{"model": "sound classifier", "dataset": "acted Russian speech (Dusha)", "train_examples": 26041, "gain_aug_db": 6, "noise_aug": 0.002, "time_shift_ms": 100, "input": "waveform_16khz", "targets": ["emotion"], "num_classes": 4, "arch": "quartznet", "norm": "groupnorm", "hidden_act": "gelu", "weight_standardization": false, "channel_attention": "se", "depths": [4, 8, 4], "kernel_size": 9, "wave_channels": 96, "wave_strides": [5, 4, 4, 2], "widths": [96, 112, 144], "loss": "cross_entropy", "init": "xavier_uniform", "residual_init": "zero_last", "optimizer": "normuon", "muon_scale": "original", "learning_rate": 0.0091, "momentum": 0.95, "nesterov": true, "orthogonalizer": "newton_schulz_5", "adamw_lr_other_params": 0.0025, "max_grad_norm": 3.0, "max_steps": 27400, "batch_size": 128, "epochs": 134.7, "lr_schedule": "linear", "final_lr_fraction": 0.05, "warmup_steps": 1370, "weight_decay": 0.008, "adamw_weight_decay_other_params": 0.01}
Rows from block 11 of a small sound classifier, named by matrix and row number. Rows with one number belong to one channel. Each number is 500 + 25 x the weight over its row's rms, rounded and kept within 0 to 999. All counts start at 0. Numbers have three digits each. After the name is the row's rms in percent of the matrix's.
After each channel's rows are labels from the 100 clips, of 14976, where the channel reaches its highest value: "loudest" is the band of the loudest frequency at the time of the peak. Only what is clearly more common there than usual is listed. The data: acted Russian speech (Dusha).
# convs1: first pointwise conv (model.blocks.11.convs.1.weight, 112x112x1), inputs 0-55
# convs3: second pointwise conv (model.blocks.11.convs.3.weight, 112x112x1, transposed), outputs 0-55

convs1.11 104:513525521507510484483513456507467497505500470494487550490529519514483469491532511558507464509487514528510466525509457492572469468489489533472483508478483490484504488511
convs3.11 104:485487504506485506506495481516465508501461479485511488526507477480512496508504505507525525489514547495511463492492494474501529524517513504515521498478460495546511497439
loudest: 250 to 500 Hz

convs1.32 111:497509472501490499475546528496507508502520536465500465499506492482530463476470474515485506487513517491475544474525513502486503484507512498487484500467501511492598477540
convs3.32 101:532495454487509471445477467497500477469497528489489500496512495534480489492439559476526501473525483514490499498497505514509506514498507512497486486485497472521477496455
loudest: 250 to 500 Hz; 500 to 1000 Hz

convs1.96 107:514503461486464478522478486476477493493469499484485501524489484474504478503500443509468520537441465478523494525517485478501506519516506504495455520473506510508501491524
convs3.96 090:538502509497481489493485511481553510489505488507485490405538544481523461507498502540471528477501484523553512483514503509494518517482476466493528521524495501483516490485
loudest: 500 to 1000 Hz

convs1.101 094:470459504537500503483496440509486519469514542509496474492487502505500487510525518451482510522520516490494527493467548461526517509483482452508452485483507554512455513474
convs3.101 097:508509502507493529497515509520506490506534492457471524531496542603479507460492485524539520472478471557493543485533492529515526515530544493498475484495502469504519527492
loudest: 500 to 1000 Hz

convs1.31 090:507536517502491509492534541542494466486481510497506474492482521489539467508490518497498474523513514476525481490512510494515525489480513482506500524533450483511489473546
convs3.31 080:439455521492521543504508525433529520523484445511494510481487502505501473468543491512459501526555494518509533541494513483482513476483517513479481523474534486508538494501
loudest: 250 to 500 Hz

convs1.102 122:515525478523453503498468496454501510578507509504497519488462528503497549519489489478507483493520462481489503521481493527520500508478503514485514510524518518505488506504
convs3.102 079:499512498541496507509518493449496537528522522467507501490475510515488503446491475519487453512543476528534485518470552526528517488528473465528511525504536497462483499500
loudest: 500 to 1000 Hz

convs1.107 103:452473517499450505523517515482549523456505517493475512511502485514506503462502491478502531499476484478534468517498512467532550482550516454505494539498481524521494517489
convs3.107 101:476493467523494476506524534529507515497490451529515510453504520492462545517482523501445496520523514541542515494514525440531516447511490451509474493519534462484492522499
loudest: 4000 to 8000 Hz

convs1.63 104:522488516500533475528515477502529490501511430503489509527494551515448487522529534461533514471492499494520487531469468483501441530500501510505522510506460543509544462506
convs3.63 110:505447508506438507498501496499513536505538549520532494516450514523457480471502520433528481479472490519466484496480496502467516512502567466527525523518519461474499546457
loudest: 250 to 500 Hz

convs1.15 107:512490495582489495532527501510521499530494489507498527495492504478499554476489502511545496462518484494559508476487558504516499513522508517482459484502506505512452524504
convs3.15 114:517494520531545577501543488515548524583473493484545525517520524462537507511525503474489488529491491514492533507492488515529500465519484463490497508555512514492505439499
loudest: 500 to 1000 Hz

convs1.57 098:468464474472520509514497472462430481503530497477508501447510508483493520539507506565479511472467536492502483499514536477482530474433520535518491456505509513496521521511
convs3.57 097:501506538498530506494487483507504465487551540525458554481524503503509530519553536535521481504488461465485493492475532503446520537496528499504511511534500500513470486537
loudest: 250 to 500 Hz

convs1.10 101:554492499497491506462504514501524490474521503515505436485466513511464507501488467526487503485559492483502506492491468495501518510494482518480458505500503458501517512532
convs3.10 083:460526482506484510564488522519503475511482517509427492557541522490516519461549503509470499487466506477501501538503503489502501523525483515515492478501462499477509516520
loudest: 500 to 1000 Hz

convs1.66 092:509469507521511479483536507521523527529520484459518500473487479490506513472471475474502497496492501487536522548526489509568526483555489489475551522497521507474534534517
convs3.66 085:603521465455506521483520476492505493497482468451482483485494547511513541531486469546489485516463498507508484511477500476499494497514516536447497506491473494467467543506
loudest: 250 to 500 Hz

convs1.64 097:519480469521496545557500505451496491488500475487499495496482511506509517508484496472533533527483509490527517522439561528497475514511534527427482515438505534499497501492
convs3.64 110:483468493505456477478505457505510504483524510571470512542529520495499516505516515497438496523512526532468491506478514514518487505466506522496488484492531499503494526479
loudest: 500 to 1000 Hz

convs1.46 096:516479510512515522482506496520450501477474525497518493519525525516512537515508521538514515492455550485502537530489525490506495520467512474526459494528494505511486489493
convs3.46 090:531518483485484500483506499497484549495511494458488488484534481516486537513521481498527508502500454517525478498516455467480501497473510522512505501523497528516501484468
loudest: 4000 to 8000 Hz

convs1.35 098:510484539469503475544459500483519464514524515507499517520499502481518478499460502494490475477492521517498526470527464532535553512504486449484498485493537491506529521458
convs3.35 100:507496515505506502480515505529489507490470477515458488511514522524450513470503512515504469511496502536504504475476531571511495514472469497547509503500485513513488494494
loudest: 4000 to 8000 Hz

convs1.80 099:495482519464498480488483508511519466466490472485535503497506497517507446496461487489528530515519514492474538532487496500499460517506496513521505484518485489504482479464
convs3.80 072:453494504519520549520528511495479487534501530529494491517505539498514489518550505470505532503507518433493497506519540465513465533496507524498509479524488461492483507488
loudest: 4000 to 8000 Hz

convs1.0 094:553492470462518496483472477453476469493500503498476545529496536482457512500517484483502525511500470549510530479533499494467505528511490521490509486529545520505440506476
convs3.0 093:520465527509504543494509482476496474539554456503496515538489523508491507525481472493460517465500488504520499519515435496471526501520485496515504515530550475541488515510
loudest: 4000 to 8000 Hz

convs1.95 105:492488537532479499507514465472519495468492460480489517486520507507567498499528503557493513528492487470488485514512466469485547499509500537499530500468501485486496529522
convs3.95 112:508500491498546493481505514519504534497546566479482544490527493514521556463486515518543487517491471489485489509482511480496501509515509478489491490472483556497527506492
loudest: 250 to 500 Hz

convs1.109 101:513516467480512471478484455466505484521555511467515492485510522522511511517485545484492487499513522482497479518526490485500500491553474508509494527482523525509447480489
convs3.109 096:503478511488519498469489495508447501490502508534528520497501492462487522537505513468516528513480473506471447522523481491490515456475498475539524523501494523526554499524
loudest: 500 to 1000 Hz

convs1.84 095:501515483482508517509491480472533519488509470469503535471509452488513536524511507517502486512512551482488492507520576516531498506497500568480501506498508520508465460479
convs3.84 106:469530499471473491461484517506516475472481473492517462451458525502549518474518486471469518525517558488497484503522496544568522498480512483521471455508503516442505491502
loudest: 500 to 1000 Hz

convs1.56 086:415468504477539507507507474458512518527508527480519527489533497513502503463532464493513493471528478501513476507534494529524492500508521509460509525471506523486513528508
convs3.56 112:507528520539506516503541477546510437548474500478518540521557495518540475524487465525536524475550508495506516486513512476490465536516491550522480476510529515502496489496
loudest: 4000 to 8000 Hz

convs1.54 084:482476479517489526472463487484522518486540458492506512495549485511514477497480509471479499488509526473526468480509483503489468458471489522457528486506508514536542530508
convs3.54 103:489480479476505495511472535523480527501512499508579517492511519509506488530457515523542471496499532524512473503458473541525498481463493506482482466501478482479530483467
loudest: 250 to 500 Hz

convs1.51 098:520487486486487518523474516519498484529496514500489519474512543499493487478495495480519486470447498530480511471463501539496457499473493530546500541489509488463493511496
convs3.51 096:503501511475535525521481521490493479503514498519513495491483534515454514504497485479549516512517524535504491516517528549486454509548473482437514489491546501498460467518
loudest: 500 to 1000 Hz

convs1.12 101:509463561477491494480502525543496494576460462498528525471485509497481485488553484476513496522474486440544510497481471497504450489515499499504543516468478518501464510485
convs3.12 098:503508507498488494534501480484522501486476463510489495479491466483491493483493487472509526514500492546497499471518495504464504552483487472573456505537533481551481489489
loudest: 500 to 1000 Hz

convs1.72 094:524535504469522497569556482517532471550493513494478507471488544510533474504485539525546507509509476477465510498475542480511514525495467436505527523496498540493521529502
convs3.72 106:527531466478540475501471396461506498478485477484513541512515547479516510497500514507478495487495483483531517500494506479513526525509542481509467457492488497519462477524
loudest: 500 to 1000 Hz

convs1.36 107:496478491491458501470533475527486497494502469509498477465510509492525485498513529521513486517490482515538478547478485492516508513457515506548479480507467470475472513533
convs3.36 103:448500515510485520485503507486503481516532571487517531507481484505507510500465477480538504528535485479564502551511500489553523511510544483543528558499492497540488495490
loudest: 250 to 500 Hz

convs1.7 090:500531517471458525502457534495474514533505497503501501495478470523502465517522461482500471514540468469507471478499470485449465495499479478449456541511474530483508508494
convs3.7 091:508448515485528485466500472471527500490501509501501488482501475526556460523530524488533518496523494521520461445527491511508518491475496521470518489493506487524456479458
loudest: 500 to 1000 Hz

convs1.55 095:452512503511507455492520479481513474495514471491486461531526485503469502494450487449469531519490475485533483480506514522521508496506510481493469489496498512498530465477
convs3.55 103:523511541521514556503517474458503456543448493507491474483491448455510499469514504480509554463464485505467526508547542469507526514504500487479511499507512473490510528497
loudest: 250 to 500 Hz

convs1.108 092:484462491502483479529463492502507531490488503487526518507496509470484478458519480493495488501503474468496502528470479513488498496487496551549546418508516493504499487493
convs3.108 102:508497506497522501550481490462507501492523538463498539496501538515591489505506461497498538532465497512450544477523463508540495512482528509479503461496524505456500496528
loudest: 4000 to 8000 Hz

convs1.23 101:441492505533463495508490484482475492511540507509505483506512495531456477484478484471495487480493504478493467527515526501497543510552492495522484467517459484479505503477
convs3.23 091:496565543529516525467512502513483501515482495504537528481521500464515487492442516514463497506499507460505482445514504494530518485486522535506492469511475502511483469571
loudest: 500 to 1000 Hz

convs1.22 098:489482515506467515501503493571492509493524523493512483507527514518436531500525479510499515417506492437512536505483500510495492475518491464531518526499472480501472515510
convs3.22 098:485491483493486486487486533509526488472525498480472489475500518490498510485496488502474487498480524480528439524489486481498520527502465543490507503477472496500450498443
loudest: 4000 to 8000 Hz

convs1.110 097:520487497477503471508513490483502463465514504495469461495511491485501570499510502486499478518507479465531499503512541505515516502487470451447509451489472497512562533538
convs3.110 097:479505482522538497485515495500522449527471481477520464475463480477496446504483491492503519496502530468496482525516503523488526459491494494482480493485503535541505568513
loudest: 4000 to 8000 Hz

convs1.99 089:506479497495535468537498450476511502485483578499500503500500472527468531452590478491488498502476505525507477522524512481489514510496507535440499515515512498496487479470
convs3.99 129:532510540525496534535535487518531519533494483514469468465481477498504500437506449554506511515489488484444473496517478471466497487485524506526484475506524472531475488513
loudest: 500 to 1000 Hz

convs1.40 092:497485484523524496494497515531503500514507552498487487511516556457492509480461517524517507493541506483495534515502532463542547503436521509500536495511500452493481470524
convs3.40 103:541509486509488496467495495454474527501558506478489539524541513501455479500534498534551527506525504503477493472517516520525458471498481555510503499491484498532503530534
loudest: 4000 to 8000 Hz

convs1.21 093:488485489466508509499525520481508453516540486521495510505516496479456485504431493486495490497516456507512507526512495461461471506486507514447538510462546489506496493499
convs3.21 106:479505508517542510485520541485482524515486486533496544550531525511492502510538495569496518454565474486526528530532504517511504525505480450534501510483495565484510503478
loudest: 4000 to 8000 Hz

convs1.4 103:498492547518519530503484549506469492510497506489492494505490508499509590507496482495505506506500471489495480525509458465492531515483488495487476500490510492465478514492
convs3.4 116:518530511516473481501501546506494490489480539500556523465463497505517504531559501529493495505493519490492486467505506548513489529512486515514501495471458477508507466491
loudest: 4000 to 8000 Hz

convs1.60 074:480520496553498463482452499484469505484443515471490486484456485527487472491521488508516489462510496521486499507486472522486507488499476503512514506490498551454479525492
convs3.60 079:516528500497568539518524496460493511522520488514513495480509524547497506459510519516508526504486464522501459447521459549524543514530487509499495494478478457479476476501
loudest: 250 to 500 Hz

convs1.47 106:483460514495477510490467499468478491454492543512506503497524471520487526509527534484511491512491515485526507544537464513483492532469481536503487488563496510480504505550
convs3.47 110:510512513522485527475518473507536498531519491482467478569467510501480428518492461488510496500504515508495512499483577523511492522460514492510495490506505514500495527534
loudest: 4000 to 8000 Hz; 2000 to 4000 Hz

convs1.8 111:565545504518475481491520492471454476515498453484509496543507477497499517469460484499466531522492481469509505508525510490505514500527512513493469507507514515484475486511
convs3.8 092:496500476489466499514489501450520560482530440483519477533557483487487508532520468533492513491472501470479501470519487463515525478513483519515513494511521511529498483542
loudest: 4000 to 8000 Hz

convs1.62 093:509522508582493446484503468528467451486479479484474515503495481471498483487495534482506488483511509489536502508491516535513519495466522481514475530539472474514486505511
convs3.62 083:521503496529518518492510490497487556517515499507471484467554532536458491521497519458463495450454525505508516515501502498518472477511447484507522488519508492502501488494
loudest: 500 to 1000 Hz

convs1.81 107:533478521486483497488527478499488456534494537514503522473511471507490519487513522454493479542509465504509518515503492490501492469521522506494461483504478482492537491493
convs3.81 117:509460440478430434537453500486458481469500474470485486558493494491533533454497483477518507525519509538494502509513466525523482491506483508513495491504497496493526519521
loudest: 4000 to 8000 Hz

convs1.5 090:510507503472506531491545540476507468511514477462534515502526484514500539491496447511508500501509489531497536471461499462476474516509500540474453477509511498499484517541
convs3.5 098:470536486492511470460497521496528526489511514476477519525472516489457498452551530515482518530537504456532481530509526518480508497495534499518566545487474520452536509510
loudest: 500 to 1000 Hz

convs1.52 095:507501555519495464551506467525499520489518544507473482495528525530533523508512517443512488523513537550533508480546510520515516516478507470492499517532498466492519469479
convs3.52 100:483529512514511522515526508496478508524528525473477528457584471483487558537493451506537507510493469512500509524491481497498496494495492485460526504508531516488507466502
loudest: 4000 to 8000 Hz

convs1.16 101:500484509515499457487507531507490478486516498497484436514506488555485494491521513494504488503487543517500448520477474491479541478482465501532526475496484506490506503469
convs3.16 091:508436518509501519503496504478519487498462518527511524488513476458517511533486472461508470522532487508498471520490473545484529490519520496491485472478505511498505495455
loudest: 4000 to 8000 Hz