config = dict(
    arch='quartznet',
    noise_aug=0.002,
    time_shift_ms=100,
    wave_channels=96,
    wave_strides=[5, 4, 4, 2],
    residual_init='zero_last',
    orthogonalizer='newton_schulz_5',
    adamw_lr_other_params=0.0025,
    epochs=134.7,
    lr_schedule='linear',
    weight_decay=0.008,
)
Rows from block 6 of a small sound classifier, named by matrix and row number. Rows with one number belong to one channel. Each number is 50 + 12 x the weight over its row's rms, rounded and kept within 0 to 99. All counts start at 0.
After each channel's rows are labels from the 100 clips, of 14976, where the channel reaches its highest value: "loudest band" is the band of the loudest frequency at the time of the peak. Only what is clearly more common there than usual is listed. The data: acted Russian speech (Dusha). In brackets: how many of the 100, against the usual share in percent.
# convs1: first pointwise conv (model.blocks.6.convs.1.weight, 112x112x1), inputs 0-111
# convs3: second pointwise conv (model.blocks.6.convs.3.weight, 112x112x1, transposed), outputs 0-111

convs1.102:43 74 52 33 62 41 48 31 54 44 12 41 55 45 62 64 40 53 45 52 55 41 35 22 47 67 55 44 62 52 55 55 65 56 46 40 51 41 54 62 57 46 40 28 67 39 42 68 63 58 48 36 58 55 53 50 71 48 46 72 57 52 71 33 49 43 69 69 50 77 50 46 32 54 63 23 58 50 52 42 56 56 23 70 52 59 42 56 48 50 64 53 59 49 51 48 52 66 31 50 40 66 58 52 39 48 27 57 50 46 58 55
convs3.102:60 42 36 62 50 57 53 45 56 68 47 56 48 36 48 44 58 58 56 47 46 47 61 54 45 52 46 41 34 36 43 58 38 42 57 68 49 87 38 37 90 56 36 38 44 47 53 52 70 52 45 56 31 43 47 63 62 27 62 49 39 54 53 54 56 46 49 20 64 29 26 63 39 73 54 51 73 63 54 35 51 50 59 53 29 64 51 48 43 56 44 65 54 55 50 45 64 61 67 69 54 52 38 49 67 58 52 41 57 28 36 67
loudest band: 4000 to 8000 Hz (34 vs 8.2); 2000 to 4000 Hz (28 vs 2.5)

convs1.105:46 66 58 34 48 48 30 59 43 48 50 36 43 50 37 59 22 53 72 65 54 39 63 16 58 56 47 71 62 46 77 41 62 37 55 36 36 52 39 60 59 27 60 63 41 31 61 35 55 49 40 43 47 64 60 42 69 48 52 50 56 55 61 60 45 58 79 62 57 38 61 56 49 48 38 60 49 50 42 42 61 55 49 54 65 42 46 64 78 43 77 38 33 44 51 52 55 40 52 48 32 55 52 62 65 32 47 62 60 36 43 45
convs3.105:25 47 48 62 56 37 61 54 48 48 42 68 50 61 45 60 43 43 58 24 52 45 42 44 47 27 75 40 50 58 38 44 60 33 55 67 52 49 73 35 55 42 46 68 62 52 62 57 55 61 47 42 68 61 72 41 34 41 64 35 55 40 57 51 37 57 50 62 42 76 44 28 51 43 34 50 57 44 37 47 47 61 48 46 64 52 34 62 37 68 61 59 42 49 61 15 51 67 49 21 49 70 55 59 49 66 42 54 53 45 69 55
loudest band: 2000 to 4000 Hz (44 vs 2.5); 4000 to 8000 Hz (37 vs 8.2)

convs1.91:48 53 55 37 54 46 39 54 57 49 60 42 46 54 44 70 38 43 43 52 42 50 57 44 53 30 41 40 50 50 49 55 70 48 17 44 66 40 58 48 54 60 52 45 47 51 49 70 52 43 26 38 53 40 63 63 58 51 38 41 53 27 50 46 28 60 49 42 40 33 39 49 64 42 35 64 40 50 42 56 53 75 56 70 50 42 24 62 52 59 68 40 92 70 48 45 26 42 51 55 56 38 41 35 42 34 65 47 69 57 61 73
convs3.91:60 36 54 42 77 53 55 58 43 70 44 68 31 57 36 44 26 19 48 33 65 59 49 40 43 66 71 42 52 52 20 63 45 54 57 39 53 50 46 68 24 42 57 58 57 68 68 36 56 45 49 54 51 51 48 61 21 51 47 55 44 29 49 59 48 49 42 48 57 61 59 49 51 54 41 44 38 36 66 53 57 35 55 48 45 47 57 62 43 76 40 59 36 25 70 65 48 45 51 53 71 56 43 35 55 45 44 34 48 64 52 37
loudest band: 250 to 500 Hz (46 vs 22)

convs1.9:50 21 39 57 19 47 50 53 42 41 52 40 36 41 44 50 67 41 61 49 38 48 61 67 53 63 27 65 64 38 56 50 34 33 50 29 41 59 59 47 57 29 27 42 50 66 63 58 34 43 61 61 46 38 73 31 53 55 44 48 58 54 75 33 54 56 66 35 50 47 39 59 57 40 57 53 45 61 70 58 41 61 57 42 31 56 34 39 61 39 69 47 55 64 73 33 52 59 44 43 52 48 31 30 49 58 54 33 59 47 49 50
convs3.9:40 71 69 47 60 50 49 58 66 52 72 53 57 53 50 49 52 56 51 62 62 47 63 66 45 49 24 32 40 42 45 34 36 57 44 20 33 56 42 51 46 50 53 50 51 63 57 41 47 41 67 55 47 46 55 65 36 46 51 43 26 48 56 54 35 31 49 50 63 34 44 37 58 47 47 45 42 46 40 48 62 47 46 60 80 63 44 50 39 83 43 28 58 54 13 40 51 41 49 37 52 46 23 54 60 71 53 76 45 49 38 57
loudest band: 4000 to 8000 Hz (39 vs 8.2)

convs1.80:47 48 56 27 53 42 56 65 43 49 53 57 26 31 48 51 61 36 43 49 66 52 53 62 48 37 39 47 35 27 37 55 63 60 26 42 71 62 50 49 67 35 51 22 58 62 28 50 74 55 48 57 51 48 66 48 58 55 37 43 36 62 68 76 64 51 44 69 58 34 56 57 44 28 49 24 57 48 52 30 41 51 41 63 50 43 63 71 69 48 26 48 55 48 36 49 46 52 57 45 34 49 40 51 36 35 57 35 55 43 52 59
convs3.80:63 50 47 17 41 49 51 59 41 63 40 60 48 45 40 44 53 66 33 56 59 34 61 53 47 46 75 60 53 53 60 27 54 74 28 36 61 50 46 46 60 36 63 41 37 51 35 55 51 55 69 56 55 57 43 57 33 49 50 58 38 34 29 30 56 62 26 51 52 68 38 65 38 38 58 41 53 34 48 23 35 59 38 46 54 42 56 41 60 47 30 63 50 46 67 59 64 48 45 48 44 43 37 43 26 59 68 74 53 57 45 36
loudest band: 250 to 500 Hz (48 vs 22)

convs1.53:46 56 72 52 41 44 58 29 44 32 58 44 48 55 52 45 60 65 50 48 51 79 61 33 70 24 58 42 31 43 58 44 63 66 37 67 16 46 53 59 41 56 50 52 56 61 49 58 29 64 49 38 60 51 30 52 33 57 56 55 45 65 50 50 47 66 50 43 38 40 51 64 53 62 44 77 53 47 63 36 47 54 38 50 42 52 44 55 39 33 36 56 46 39 41 40 51 23 41 34 20 45 66 30 55 59 44 56 35 63 36 56
convs3.53:60 57 38 43 65 50 58 42 55 37 49 49 46 49 63 69 63 46 47 87 72 69 49 50 53 29 61 46 47 54 56 52 45 50 51 42 71 45 61 51 52 33 45 47 35 54 47 44 51 61 48 72 41 57 46 32 37 36 29 71 50 55 71 51 50 58 49 56 63 65 40 42 34 18 39 57 51 59 49 41 64 47 52 47 49 68 52 37 46 48 68 54 41 67 41 88 43 58 42 46 56 58 43 37 88 60 40 42 59 54 45 49
loudest band: 4000 to 8000 Hz (26 vs 8.2)

convs1.48:56 69 32 41 66 41 49 40 58 55 42 39 71 57 57 58 42 43 51 46 59 58 49 36 37 65 42 46 65 68 50 43 57 55 48 44 73 54 69 62 70 27 51 77 41 45 48 51 53 49 25 68 61 49 54 58 47 36 42 70 55 52 44 48 62 65 52 56 33 20 40 55 42 60 63 55 55 53 43 47 33 43 57 49 71 27 65 61 57 62 51 46 60 45 75 63 41 39 55 70 49 70 45 15 56 52 47 50 41 36 43 55
convs3.48:42 38 70 71 55 26 55 49 71 54 60 50 38 60 53 58 65 56 64 50 61 55 60 54 40 39 44 41 35 42 53 52 34 44 53 64 37 44 34 46 60 45 32 60 59 57 33 74 67 65 50 35 61 47 54 44 47 36 43 59 46 40 51 45 60 58 42 47 79 40 61 55 61 68 38 78 56 68 85 57 51 46 59 49 55 60 61 56 62 61 61 50 39 48 54 32 71 57 70 38 63 47 30 46 40 48 22 47 49 54 40 58
loudest band: 500 to 1000 Hz (26 vs 8.7)

convs1.82:44 52 44 30 31 53 53 59 40 55 59 58 37 37 54 43 45 53 53 60 50 35 32 61 70 46 40 72 46 66 60 28 44 63 47 39 42 48 65 75 54 53 46 72 67 61 51 69 43 52 32 52 87 65 42 70 42 48 54 51 48 76 56 25 42 52 56 43 58 56 40 47 39 57 65 49 48 45 49 45 51 59 48 56 41 51 55 46 60 71 28 55 78 42 73 49 61 54 61 60 74 64 39 55 62 70 53 46 44 52 51 42
convs3.82:49 53 41 59 50 52 37 43 41 57 32 64 24 39 32 39 26 48 45 51 54 61 37 64 64 44 50 38 55 55 61 59 39 63 54 58 48 53 71 47 55 46 53 46 55 59 77 41 75 69 54 42 65 66 69 40 66 58 78 47 52 52 54 49 54 71 63 69 46 55 37 37 43 49 57 48 51 47 78 53 57 39 58 32 44 52 39 53 53 31 35 54 65 57 35 41 58 56 58 42 52 33 31 59 48 61 42 27 61 26 27 47
loudest band: 500 to 1000 Hz (34 vs 8.7)

convs1.83:80 66 51 28 49 54 61 56 28 47 30 42 55 67 32 62 42 42 63 57 61 44 48 60 56 61 34 73 64 53 52 39 65 56 65 47 44 60 54 70 48 49 31 59 48 51 40 73 57 66 50 45 32 65 43 59 51 77 35 52 48 54 40 44 57 56 51 53 37 52 51 81 63 54 45 45 44 49 45 52 53 59 28 41 55 59 58 27 77 53 31 34 42 38 55 46 60 23 56 35 52 43 53 45 53 49 28 52 59 41 62 48
convs3.83:55 40 65 47 58 71 53 59 38 76 48 49 65 46 39 49 46 49 57 47 32 57 50 67 47 52 28 51 50 37 52 50 57 58 48 42 49 71 59 53 41 62 56 59 52 63 43 56 52 40 49 83 54 66 56 47 29 44 54 56 37 46 34 36 64 81 50 30 50 32 50 82 61 56 41 27 70 49 56 58 51 61 58 26 72 50 39 56 67 62 68 55 63 65 57 58 47 39 50 55 33 46 51 53 76 44 53 39 64 39 48 38
loudest band: 500 to 1000 Hz (60 vs 8.7)

convs1.92:36 61 62 44 52 62 48 67 54 28 42 46 58 53 85 70 45 42 60 52 76 40 40 56 65 49 68 50 42 44 48 48 73 49 44 51 52 31 75 48 48 57 53 49 61 36 68 53 46 43 48 33 57 47 54 40 37 63 54 50 51 68 55 24 45 39 40 33 45 46 66 48 49 46 31 55 61 50 57 57 39 48 36 43 62 49 59 50 64 68 38 54 46 63 35 22 62 54 40 35 64 31 49 53 55 53 63 40 60 30 62 18
convs3.92:51 31 40 48 57 49 71 39 56 18 33 58 51 48 43 45 54 50 45 49 40 58 58 47 62 23 37 63 48 48 62 51 54 71 55 52 61 44 54 87 65 44 53 52 37 41 42 37 44 45 32 49 30 62 55 48 53 59 40 50 70 46 35 50 68 43 54 62 64 48 50 60 36 31 39 82 50 37 53 55 51 48 22 52 53 62 56 64 54 48 37 63 40 52 45 46 67 65 51 49 31 33 45 29 39 37 54 33 41 40 28 52
loudest band: 4000 to 8000 Hz (81 vs 8.2)

convs1.111:32 70 56 60 49 48 57 32 65 55 35 46 37 20 59 53 58 55 34 44 47 19 48 45 47 56 51 38 50 62 20 39 34 44 49 45 73 63 47 56 31 53 56 43 33 38 69 78 38 49 33 81 56 67 80 53 43 42 45 54 32 51 48 52 47 51 47 36 43 48 40 39 54 52 48 60 54 60 58 47 57 45 47 49 45 52 51 43 24 51 38 55 47 67 40 47 58 36 53 70 64 57 30 55 48 38 52 53 28 59 49 51
convs3.111:32 32 62 60 53 46 59 37 61 51 56 49 47 69 54 58 52 37 45 39 34 44 35 46 48 38 50 61 50 40 46 55 55 46 46 43 49 35 45 47 51 27 55 52 49 46 58 48 46 42 61 35 52 73 63 52 42 49 48 55 37 44 33 62 43 69 75 52 33 45 44 43 56 46 62 80 57 67 53 56 38 44 75 17 71 65 37 63 87 52 53 47 39 59 43 69 64 52 45 35 46 54 32 53 53 59 55 53 14 53 49 42
loudest band: 250 to 500 Hz (46 vs 22)

convs1.74:55 70 48 34 55 70 63 49 70 68 38 50 42 54 68 60 41 53 69 44 48 65 50 46 66 47 61 39 70 53 21 51 36 64 58 50 29 36 23 55 82 31 56 67 42 62 61 47 60 44 54 47 44 55 57 55 57 67 49 53 39 47 60 44 38 57 49 49 17 49 73 56 43 76 53 59 51 61 55 58 44 51 59 21 55 56 52 54 43 45 31 39 41 45 66 50 45 57 47 34 44 46 51 43 31 46 45 35 57 49 36 51
convs3.74:59 55 26 44 46 51 34 28 48 49 46 36 33 44 32 64 61 68 71 70 53 46 38 35 66 60 68 51 72 61 66 59 41 59 73 61 56 65 45 61 48 61 48 56 66 49 52 49 47 53 55 41 49 49 48 56 54 31 58 52 44 40 40 35 56 43 50 47 42 21 47 60 51 37 41 37 29 33 50 50 52 45 53 46 69 62 50 46 55 80 51 47 55 62 68 37 43 53 49 33 23 36 59 42 55 62 77 56 45 23 47 42
loudest band: 500 to 1000 Hz (26 vs 8.7)

convs1.93:61 52 33 51 39 52 58 71 69 53 44 68 51 35 59 46 34 48 56 69 58 49 55 30 68 63 47 68 53 56 53 39 48 65 59 59 48 47 46 42 43 44 70 69 33 60 41 67 69 39 48 51 75 65 43 44 28 36 59 65 40 44 41 59 43 41 60 55 61 63 59 31 28 35 46 35 51 48 50 50 62 66 44 54 56 54 38 61 52 42 68 61 94 55 35 34 41 40 57 37 50 67 66 56 51 34 55 51 58 56 42 47
convs3.93:51 42 38 59 55 39 76 43 50 50 44 45 70 76 41 35 56 52 54 44 60 65 66 34 67 61 66 43 73 34 37 44 54 50 24 36 47 57 45 53 40 16 73 50 52 40 54 59 51 40 37 40 48 51 53 67 34 49 56 64 72 07 85 53 48 58 29 54 42 56 52 48 43 56 46 45 54 50 57 58 50 47 51 66 59 50 45 47 61 53 41 45 42 35 57 36 59 48 48 37 56 63 52 54 59 64 35 52 43 53 44 40
loudest band: 4000 to 8000 Hz (32 vs 8.2)

convs1.106:66 54 66 70 34 61 51 40 62 37 43 60 46 31 57 36 52 54 59 51 63 62 50 86 51 58 63 25 74 45 50 31 60 57 40 59 54 60 57 31 45 54 43 39 36 29 51 53 46 47 48 76 39 55 57 27 56 36 32 66 45 45 43 50 66 54 58 45 46 72 49 50 70 46 42 54 33 57 54 55 42 53 64 33 56 54 48 62 65 47 64 40 51 60 39 21 42 46 54 56 43 75 51 55 67 47 44 55 25 40 61 48
convs3.106:63 53 52 53 51 59 55 45 43 78 45 31 35 47 41 46 48 62 61 59 62 52 33 51 63 57 63 42 49 26 54 36 50 31 52 65 57 70 45 39 62 47 55 71 32 62 59 48 55 53 57 66 48 55 61 38 50 16 40 31 38 68 49 45 49 42 35 76 43 66 80 60 38 59 63 68 45 69 67 52 38 37 50 41 68 47 53 71 63 62 52 49 39 52 41 63 40 49 56 41 71 39 31 58 39 48 44 51 41 53 39 47
loudest band: 4000 to 8000 Hz (29 vs 8.2)

convs1.85:53 70 47 42 62 58 50 56 57 45 51 39 48 46 54 53 68 68 46 28 45 70 32 65 56 45 24 54 43 65 63 51 38 57 49 59 63 29 38 41 75 60 45 61 50 71 26 51 44 57 49 58 49 60 36 51 58 53 30 47 67 44 46 55 38 46 46 68 44 50 80 52 59 54 53 46 31 58 33 23 45 43 68 69 51 51 49 41 38 47 49 46 55 50 23 53 46 55 35 65 63 53 64 46 48 46 33 52 67 27 79 54
convs3.85:59 74 48 50 48 53 57 57 44 54 59 45 37 39 34 43 51 57 49 48 47 50 52 71 47 23 38 70 55 40 32 74 43 56 53 46 46 61 46 44 42 50 44 67 75 55 38 37 50 57 60 61 50 43 33 64 42 68 67 67 57 61 53 27 59 40 56 46 46 42 27 50 48 46 52 52 49 50 49 47 49 64 39 43 37 69 53 48 64 47 35 47 62 62 50 79 75 10 59 50 61 49 73 31 49 50 59 55 32 67 44 62
loudest band: 250 to 500 Hz (46 vs 22)